{"model": "autoregressive pixel model", "arch": "transformer_decoder", "norm": "rmsnorm", "activation": "gelu", "qk_norm": false, "drop_path": 0.15, "positions": "rope", "weight_decay": 0.1}
Rows from block 2 of a small autoregressive pixel model, named by matrix and row number. Rows with one number belong to one neuron. Each number is 500 + 40 x the weight over its row's rms, rounded and kept within 0 to 999. All counts start at 0. Numbers have three digits each. After the name is the row's rms in percent of the matrix's.
After each neuron's rows are labels from the 100 images, of 14976, where the neuron reaches its highest value: "top examples" is what is common among them. Only what is clearly more common there than usual is listed. The data: stained colorectal tissue patches (NCT-CRC-HE-100K).
# fc1: MLP up (model.blocks.2.mlp.fc1.weight, 1152x192), inputs 0-95
# fc2: MLP down (model.blocks.2.mlp.fc2.weight, 192x1152, transposed), outputs 0-95

fc1.262 091:508462462491480511481499484566519492477543533514545594574467460515534493415503435519567545521576512519515547517469525512530459403529457455521475419442498548482503445476556499485557473497476461446542413492482482562510496570507524472477494514537505561541557529560480494505507525517445497491
fc2.262 074:506457490502452467436491385519448578503465527576514523534501522556479548478450469512546508516522491499496566490444507465585473495453499453505521499498479516511480452467482540435501478536518506621492513554497539486491511475508527443508524559537453467497544501521477486487580621497543481521
top examples: tissue: debris

fc1.59 117:417544461496511529471464522581508475483477539465520514558517449500535447479519440492520545552453449461484495472508434467521507521455516464452518462481507557412506470477533517508570502469510500479546498468478517501471505529580502461407499514432513486453571537514551446526496478464499396517
fc2.59 111:486599458478489479591499473502493519541427502449442502532531462509543486512442483492503550522477489455505486479476480474501521476486522481478495483481526505441528454497480432484527487549481493463515525533478455526495452524473473502504465482455523428446632500500568489493502470431580523518
top examples: tissue: lymphocytes

fc1.199 112:510456520499522537487476505466515471511512505514434561518511486488564393549504451435502496467549481470532524515536481461487535472489483481484561506525454490510465444451494530460512425436542493464473505493519535414504545538517519473555458445484428561511455521490485493489535522492513503434
fc2.199 140:510555474484526539595486522470499523408501552535448467559539543478505509511473525584536557470458408495458466515470478456531488534482494483564457457519496459450574516480524452455562465418479530500507486354495498476432501548563478547509518457516563515532520544465555534553544436544487507501
top examples: tissue: lymphocytes; tissue: debris

fc1.720 121:443449482496412493450537489544488506451559565455488566602520529460488481467429469513551542547501418457499550433526438496557471452441466477474516470435418567483514515378467504508553496526444495419488462560439474543456490593544528500512533514490531472501489496446476395473566501533518497511
fc2.720 140:480440482436523488435500456447481466528481501534499556497509500530480516502460487478491512572538413502497462441504490567534483468457511497520438442481535460428492496491519498463535502499494483526501468587484463528485389496527488544534529488559572469470500465450506438492521463651530419460
top examples: tissue: debris

fc1.179 105:483523510528446471479488502501509543407464524569451520532508448564509489470471486471506493515488500465457591503457478481494570524461487444514532502460493550570501456527440500510502511498511454545502457431452468561489529561541476566497541397502521553498509488506568506542495547480506510491
fc2.179 085:491519477427486481552460429456474492479593463473514489476473425446509436470461537488542498496443429502479454513515505545521455512537491477528556508471534513607489469496523531509499533427466500457522496415502520580493527513457528480534519427516521573528397516454572473496526443464419498536
top examples: tissue: normal colon mucosa

fc1.454 115:492468426493506523477488462498569473509491524534502440513502472487550476610472414451543547506497515476513523497492444474508491538486463531442487522447512534535515447513457523456482485484558470519494512539472480439530567541531508532509444545479499518513493460460488505483476498425582552452
fc2.454 112:469605535465551518551464454532513558524598475502423476482483481472521481422481613474442504490546524512492511565488514547543466495508494514518548486525484430552486511484449456420512475507443450497463501446502450492520500565482446530466509513469461515533466518476482569465515517403506511455
top examples: tissue: debris

fc1.583 105:462456472474489465411464521520514495423507540450454473489517425538522518531526448465467482519509463493497557483500494468462495491471465431553527519428490477511451446498596538516512482463472512477516531476527451383541480504488460428503476473562488489517500503441558478485460415510460453460
fc2.583 128:552506470504552506457480511502486558540424495479425533470463485487523527448476560479480480470433501459557521511530499575567518468570510469529459535470528503548485492495367505519456551508500463525514474515502461563510505479462499466520455493563504519516485489473474532467416496536548507498
top examples: tissue: adipose tissue

fc1.15 084:448490492498505486508436511555469530474470485501528496538480460497533470538486404450493510469551628542478482463564489541523467479549517511500488484515473472477453409510532559545452478447485515451478533512517481492618471533545484467447545444457548491495575524500571481473490489571564503436
fc2.15 066:568497523521513579475517463506465566525480474449499526505459490560474509571518419490505525515428411489539450496483568462455506491494485527486497544466477429505492619524398526477491519532466540476494450568491500494521476533481534574539536487616455500525504493479508413379553560526556561503
top examples: tissue: cancer-associated stroma

fc1.82 068:516466475514455535436459537497568516502585550449480465532526529540482510524519530496471482474440554493537500512509438559520480445447513468595500495445505535508537487497482551470514497502550486509436397501428492404477502566536542541467453497515452470497455490593560513484461420507468421495
fc2.82 033:421452497534486422579487480492492459489410446491477476513480534413526505535535541588498470509430561506518461514449570435527518506543474538514556510492520512546549519530470445528495514517461499523484539538496596503486500471489533503475488535487534518514441490468433486437466439553464466513
top examples: tissue: adipose tissue

fc1.560 097:466499564529461525445473489522531480392579517489436490509560486466529435462453499523493496523509533446520482547500480572542509529481472448564545488505486576563495482484461487490494479462476521503529441455464480415479520537522542436469500503428579554542476540548553450514551526447501500513
fc2.560 084:474568550530581457489489503557480477512461526532397502511480478537475469522478485478471486514509523503463416519517512566505506462481501485489475573494506471457490494469475477516503472472439448513521465534464520485542490520589495501485504524550435473513471449493585432457441527442556508522
top examples: tissue: cancer-associated stroma; tissue: smooth muscle

fc1.32 104:473532474443515527548470515510517439502513507423472541535493480474499452502545490449486544541539383456553496509521498430484461509478504410477491448468512478591490470487488456463497436526472484485564550568486518451476490482562519492531495503452445549513499553445496459470547472536479458464
fc2.32 105:523532477477505447535468482507466516451481512456415533505480494510477448557451562599484507522496571511467499477507474587535473497471530526527542481519517515563453540491487425476492560473484446421513530426478418577456422453554465417444522494520488477494554536459442552534437450410538495479
top examples: tissue: adipose tissue

fc1.460 100:464539466517498504489490522500533460463449481529420509507537464544565472569486397527508544507488533455438532515507456497481550505479523531495490524505466505486463517492559549471524553523541449507520505476494490495493503604483492504473495538593509476477484477497496450479606466543584558476
fc2.460 094:436535472525507482517445545546512546411491507496539504414496551489439554404548473521519496508537528474439514546489532481530484526467504431442472479527469551481480437559565556571501536452527550542505544557507566422509495544571591493532551486470485489552600530513517537537393557529491537527
top examples: tissue: tumour epithelium

fc1.175 125:485481509477540596503510509570536490510512541517516572489530447519554419561492503451501526485463476493502530456537547574498498418524479441498511452501470427510489597436527481478502502459526484437510538572463461500444507533493486438449505449476455518492435488498438493493564465443544434483
fc2.175 124:533520518451470500451467490533532462496580514542568481538548500439521565445531426547486537509498537535540512489448463563524487591491475543514431558491443528549479478519460573467480503514499524492529432543497498452540517527495493474486529564407496526526480471465570419513527435502530472543
top examples: tissue: smooth muscle

fc1.208 119:495400527476425496416495496504485501456457553549452486485516501518470511496440443525490504478565524491466528503503434444558543524486488457505563561457458516441477525452422574492488522447474521501501463552492490457500479553559503567500455506527515471539482499491461480531511477501575461457
fc2.208 127:566426459498468469552516517507598434441530528495485515511504484416565522463533496467533492515532481512497447450540438449511513495495520487509503463466487520421497552498480470525590538474521546510477497606464504517531510579498402517581477500456582475531561475471533450506470516551528522516
top examples: tissue: lymphocytes

fc1.333 115:495479479452473480448544446529533511485483550465400567481501547491454479566501467464525542499485487479486538469480519483546504532448446429504541481526448527585429494501462516493528449520527528539543481566488492466477473450574479510522479460538496531520430469538455448472533405483580450498
fc2.333 112:540523518555572491506464527483523513485528477467687519539524481502565529425485567552501463554471496495499476516496535576495471544521496525472465535486542499475539464516545516506457490508462487495531434443538514485475488469476544477534496470541542540526541510510530504476477537491459526483
top examples: tissue: tumour epithelium; tissue: normal colon mucosa

fc1.331 066:574535547452499557494532510566463482537488468528554492545552555394518473426441555494470487481507526497462455443516534496528520541507473445485557437563441544561517543497471563498464486513558479497472492517480489556479495432541428523527557490566450515534537448501479540552485489404446484487
fc2.331 035:496571444487400483474515556510525490480488491504394521440500502630495473504519443482504500497473500478509604544529509386511508503535544524510522540432510464480534417504576523531541493483422529516515551374516466400491521510471538527562485538466494509421488532497497557514471491522618476449
top examples: tissue: adipose tissue

fc1.79 114:404476382539468534472511557490501528458556509498442528487454526465538488463482469498559513508545407472434545471539481481511460455522485496472473393507494517403499513539417523490503525465454523485547430510505470543507517577538460564450531499555540478535523505565508475458535464540558518458
fc2.79 094:565422476486469447556501507514453535470502522568452455518503454525507470484614556488481505543483549532505575499509459503512512438539517495513495448480470509538528480513483519484527512514472482498462526443488508553552512570528503568527597456524444503555470462511471513488470556511448492490
top examples: tissue: normal colon mucosa

fc1.237 115:427434487526498504512488465553475495440422495458476506478523485466543480553470494440498535501515499503482532498547514570542464520498480467460561467411509468549488476506559459502476464479478485516508597514537519429523520530497478430539550519442495508484468470570487501511513434380473473493
fc2.237 133:536507490530484491570492544506485506528404490437481525473509486480493479466513483509473519479523586485438437551508429544534509424502504521479513481426491474560498602504398448543531490529504471512551584501489468516492492439462576481490505549533524512488534473508511624525425433520419529458
top examples: tissue: tumour epithelium

fc1.400 106:520427555462446473495491488496528444502503484517577511511512426487592480489487422508527509464539449470589566487533529489480521530550513440493568519496477523551467443510454559500504469501521500495602459541535513476536513487506487521528538441497502577540418498543531528536485468475487468457
fc2.400 068:522439538537541472491494483515504568488434478357490440491438424546468512560525570565496500465504488518507534474485532545509483476524510420566515545478520458534439490494519522505469521563488531495474539500485493498545519476490522525455502528513481475508560520518446493447486493471446554565
top examples: tissue: adipose tissue

fc1.249 052:471459429563477544472465485518535462544573496552473542488564468498550550539566444435405453519549444522545527545451450513539483461548454496466454493542455462477542567455472508509567461501543521569524475491499489464552563528530534530538555513507527517546522415475561503449511426561517498401
fc2.249 034:369469551492496441498473490491535504596448547511533492462468555490476526447479528483494511463565563447506479475468476551483468470487497495485501513525498543536494529527516528488539506473537439492504544520514478504447483418476569518439529479457516502518476485494539528441534449489484539543
top examples: tissue: adipose tissue

fc1.611 105:519503502535520535456439500480488444428552533564532486511496478463514491501454554455450501486580488517550477521532442507479490476495457451532514437460461562502489541507467580478498457508506539484485419501495471457535480516540587493423545496477533489533438510529542530554510520523417460503
fc2.611 111:484522525512548385532512571550507530493564523550508511607519478477488592438470506509500497487523520459558532532565536547494491511482464539532501505532517543456546487472486556449473478528546476463549503527517542488466534547521422399517562480387518531488565559453516504551547465554456543563
top examples: tissue: adipose tissue

fc1.177 083:457437459480426545498462542546550517406543477587464529569532521453568453505463524453511523491552443479500601522534488496537503471496463526433560478463443538507463493456498562447477426429497457486545499468447449502470534496528441506448479399558520558536438528502513457588580493501464476427
fc2.177 066:454475422478469538484519494553509483435544540556471478542537502389555527491461487485557491529514456535501482465502493602494527474450486484485511428485447534479490560482421493445531469473515490446542441565487481529517527574509450591483559404493494522510451483487569394502522460533592494510
top examples: tissue: mucus

fc1.187 113:495492477512507522526516496496509471438431531575459498562471458480522470543484511495476507504499418531496535527492461542525468558451512485529540517431460449491517577508525540498495475439495541472429486469484458550509500531599481524480501529457514519497510499512524477534524496501508459501
fc2.187 085:559525445543568455465548528465526481485466480539414511498499497474489446478504492537522509529487536462486505478529493546489494392536493550445518528454534487511531506559574485517501524503510511485446552478478536461444471500426519453557444523452553519491497503471536497442516565450507561491
top examples: tissue: tumour epithelium; tissue: smooth muscle

fc1.641 088:428423526499543491522441457526454542468460488525532479490510423488569441523462455474468554469502532460565562520506461522549487538521461464496498471413509554573480466445512524488528434472524525450542517525468476490504534498549512438512466381522494556551428544513494482543503492473476458477
fc2.641 074:567485523523457496508541488494576501438470525473458467513533485491537546590483476446585506445467460517549529517503481476515497501527503498532545475471509545527501555508569507473491472535505538468462525536536480449537462491541491570516517436488517507487528498467489480513557425481508483570
top examples: tissue: adipose tissue

fc1.269 067:503396548479447555453520494510479496496522528487511534481446530520536465506440523549468500528508443495453540556473465507468532502460496517493544518561518442525417589477485485541551469460480496492502448550529448461552476576434478543402501506500538486453455450549459548526457384440533378431
fc2.269 028:475495547505415426509480535465568497487527510494587505562503501506516498416469433555534484526454516504532484510475478497493504511518484475482551483464468595442520464501422519512507488474500531497507445412537495451451486529506485487493460615495525469489442489499508484443459539539622510485
top examples: tissue: tumour epithelium

fc1.213 112:488511512511426537508514485464532470502490528495496509510500517543580445472440414458468523540570528466530623429479526537504541470514485481430549444460463615434504444505511507507543490418504504486468518527456442422503549540547521500486534471493457506532478512569564501487564518507506456510
fc2.213 105:538438538449565499470454459523495555448547544523497452462522449551519489514492465549522581451494509469537495503461461460587511537477468509561550443545498540565415534524496568437545485549540516511514464433480489469517520509523451596417472417611535496507510488452514478456521542511526505521
top examples: tissue: lymphocytes; tissue: normal colon mucosa

fc1.578 105:414480457486472480445509450514502506464510509463455458497509492527500505521515490518540536465510484500488521468495506618487473492506470473479513513476503497547474540439512556443482482401530489401504507497501463531556513521510463497460592467495497542463379494525525483531556548373575492458
fc2.578 099:457488404508596500529505477514496513518487452470459493458488505579513476383478566478539474525521480488542517499485493539471494472425483519452584480489525441440462551459547429511505536477486466496439453442503452518482544524413414511415562542535540489472452509475560506482569542518424480470
top examples: tissue: tumour epithelium

fc1.437 119:451445491437521508496477488507498475477468513437537545519531498501494456554555448444513537519528434493481511490531463485522478545482543434549579497489489542505439449512551506495486332510530523477538508510491518431539564513515402450481471430590537484479532566477445509527537453478488437487
fc2.437 142:555515524493567566486486491513465579556493506513491524470486470501461515457421475480490526494497579464500516471515536613482496521550498553496528433450554455585502438529493396488458505490474468446555529471521477500484486552429524472484452540493509500508480484466538502479520518497403519560
top examples: tissue: adipose tissue

fc1.598 106:500504453483534534480473527483464481484405495530534536524512450480486497476574519460550567548526502474501445439572465468546489502511505433496469473457470445413457447479462521529514482468488457493480456584468531481526479553469436476459469517561574541491542535514474515510478458541473537462
fc2.598 111:390560542527555526547435540559465537524465503493503596492527557437435533519527572556466533587544549479513474487539535542483481457481525503476433485497538495533548516485546481531554485464502501512502552466476502482458474482496505529551503497546506446513529495518589541510486532518467480501
top examples: tissue: tumour epithelium

fc1.86 054:435507569510422469453476465514430486484603466461502536480525448495471504581530548452555507553466511465485515504512533505470548525526491552563555523557538465466471392459516531445462518501489513550519531442471520451551549494544495484470429463489505504516487484501487491467534486443472444501
fc2.86 023:460483435511553479559487502504482466559441539489495514550471534550439533490485474490497516466466549478574549530486556568471525488567549552489497495483517467494480509497534532486477526459487504502504494518487516547557459533532545527387534561471512499523440608539464505468449477531492516560
top examples: tissue: adipose tissue

fc1.295 078:527545459468482500429437575558498523483506475470606493534529434459531516483503467474504486499504435531553525453512484483456466487508483471539509521485552451538448502435538531493491512519503487509551456550505407491611537492501463516560515454503478523496500466468530498443502535517484471401
fc2.295 060:503560551526546466502504525494479579462511513385466480506473471568508454441445454500479539490453519511495475501462488501540517533494509498508534514454461487523471594480596502515450546475486495514486571571479469498519504407487614561477484518542514528494527533511562536510577497550523551516
top examples: tissue: tumour epithelium; tissue: normal colon mucosa

fc1.498 104:440485501518522503531515460492501463537388478495604492475495493471519450542446517482466520462515530462514575488500525532501555491513470513446507497490526547487451491537529539487515546476575485493512557518483477503524538444469484554436479475490474503504499511516440456503515494519477398495
fc2.498 081:515451498580537480427517446486470488430552454473461594414488488451526545460444495574463491496492479499474554522482511495540517530515480497512570505445493473596503517540532524503449555503462508502494532520514517524474484398566542483501395429434544507546567504484502526524414541439531547437
top examples: tissue: tumour epithelium; tissue: lymphocytes

fc1.31 084:499489465517448528476542537566528516420531555502529467579562475527491510510500520471499558555516478435524461492486440510428536503431543447444539477459428494540503448491443539484537469512507492504503476517526470511440524462535526520476528537495541460446464475523485434475514515459434415489
fc2.31 073:540488547498524414444521499478469546501503509483505518441485460556469494522471527518500520459460474505464555509491506507478500461498461468504517498514529496531536517508485456513490469450507552483433444430490501480456475460537547533531486427492493537563452466469590581443409487541453514519
top examples: tissue: tumour epithelium

fc1.73 097:426520486470554479513435459509492465429503492527533459486525470481473483605494445439493479481462444507468511470465445572473488484518445486509538511470471515545484508469516509488496508410533531482451493492481475461486503414515490551500533501459442477510433458502590501475522496454533502477
fc2.73 073:492483426537519537520538513473535469499489490525458552488514471585498503409461509526514500431550483464469518483485435551489520533491484542489427536517496496429477521499455502536517496508515469504523483486473521450475475534434432510461505516511514507477518543533560457496625591552527499546
top examples: tissue: smooth muscle

fc1.92 108:537445485534508515444501511501515517484557520479441471505496491499581506490564497467550529526492436424494485515519498405525478482524503497523511442561449468463505433496440474506563475515521470506480476603544497453477461564434525475532483471584491551508500485505539487451572441513470591478
fc2.92 142:473434480514516488530469590466474529464555564474578493466557535497486520453584459496489521542521548474514447473542525514504515522455541499503457543474473518524466418498505506514557565433548487497495606518460519491536524442540477466528440449470489469497540556504563471517398536490531525532
top examples: tissue: tumour epithelium; tissue: normal colon mucosa

fc1.634 055:465451510453528533517460525506522469510523518457535517497553449441446464478460501448525485485453531485543477536432515534545499537489557546550514473566499460532479492514522535475525467461513498553503420438521463547481445564589502595451489471458499495514570429440482452517465510549490418533
fc2.634 042:442544559457477493523476489497464493531444522496595533489493471558482467419534538472472493518484545487566448549516528521493541474565538538450549475525523528569482465496479513460523522462513571480454501484499440493472520629544564493495464525477583484501494489463407475426576483511472427572
top examples: tissue: adipose tissue

fc1.749 109:498484541500484568509530530547494469472476501599461523497521492533536443462460434451503524486486495435562558552481486475505479513483501472530622536410499516572522419480474573504532438503474471511477485434484508424489539557528500506440462509456485535471448554501550517559476476459490409539
fc2.749 109:504502554496565580507529518466490473498612535432556442476522491555499500583498560540519495520512472484507475471517403581499487509475501500564577467553473529519534514495472440503491493517496498444469448522468554445501466522517507506463531527529500438472555535522582457521522496457494467498
top examples: tissue: adipose tissue

fc1.629 085:527382436507556469501448546466498496429531551532563529498473504497509503587495439481527506454518463492538530515526494510484469539492450501491439476487458496528449543465552539496483501515542471469512489548535513530581470467474497452534457467489499516538440499444475541580546395585467523460
fc2.629 058:435480437555566495516514481528511461488575515511447534475490531479516562436506488491538506483462493461419481515527538535521522522494469462517514426447532498548494500466507564502484448489480470508479474483507460479491514568467506510517489500449501496538473542516521487445424599484480512525
top examples: tissue: mucus

fc1.241 112:483440506486464509517482476475496505523473511537396484533555437523539415562527475477456501463496480448506568558530504435519536492521501425487484434520459498481497426531555497497526466434506495506535473480503489496438522600513483503493521482490544556518441509539476457503534495485503474460
fc2.241 112:588524469487509537513480518517503530517543531491537493500541452392475551460495500501513540484488409534543505510514506408578452498506516566487520505474486539469517539529520505473535525555544539493445485450523523510460550498487505522532538519595517518575513459524491474497571459563460536585
top examples: tissue: tumour epithelium

fc1.264 064:515533549453448492426500456540475472469562530532422488483464487506451477495479526494521436539556528452492503421460455451516490441465518559463537442479455554523505575439525489530479454471576546533486453509514452469555544455473535549511508494536537471537412476473545484509513473498555502489
fc2.264 036:499571423522534503601508475498508428533412488508394513506498594488462528415448499508467537506558556476495431518531526492473510452468481472426532501458488434373552444528476456484495536502474483450529602528509491477543554497433551494531505540404554456511522509536544529522561548459509534428
top examples: tissue: smooth muscle; tissue: normal colon mucosa

fc1.766 094:440433454489494471440530499512466513429419497480527492543511425544471456505498474507549486471551470510527543508522506532451484543514508535458509515411470555524470502504471539476456472463485472492533537462546433510541496453471554512507557473542497466526555476514508550526520535435480483465
fc2.766 117:506565504454522488441525476497525547555539477470546556493513509503528512470447531528494495491504484456590464501507588549451524449522532586535470533491529490588515475492535475509481575608514512555507500531528533461505478472447466483536504447580445513490448465492465516538575520421539549462
top examples: tissue: mucus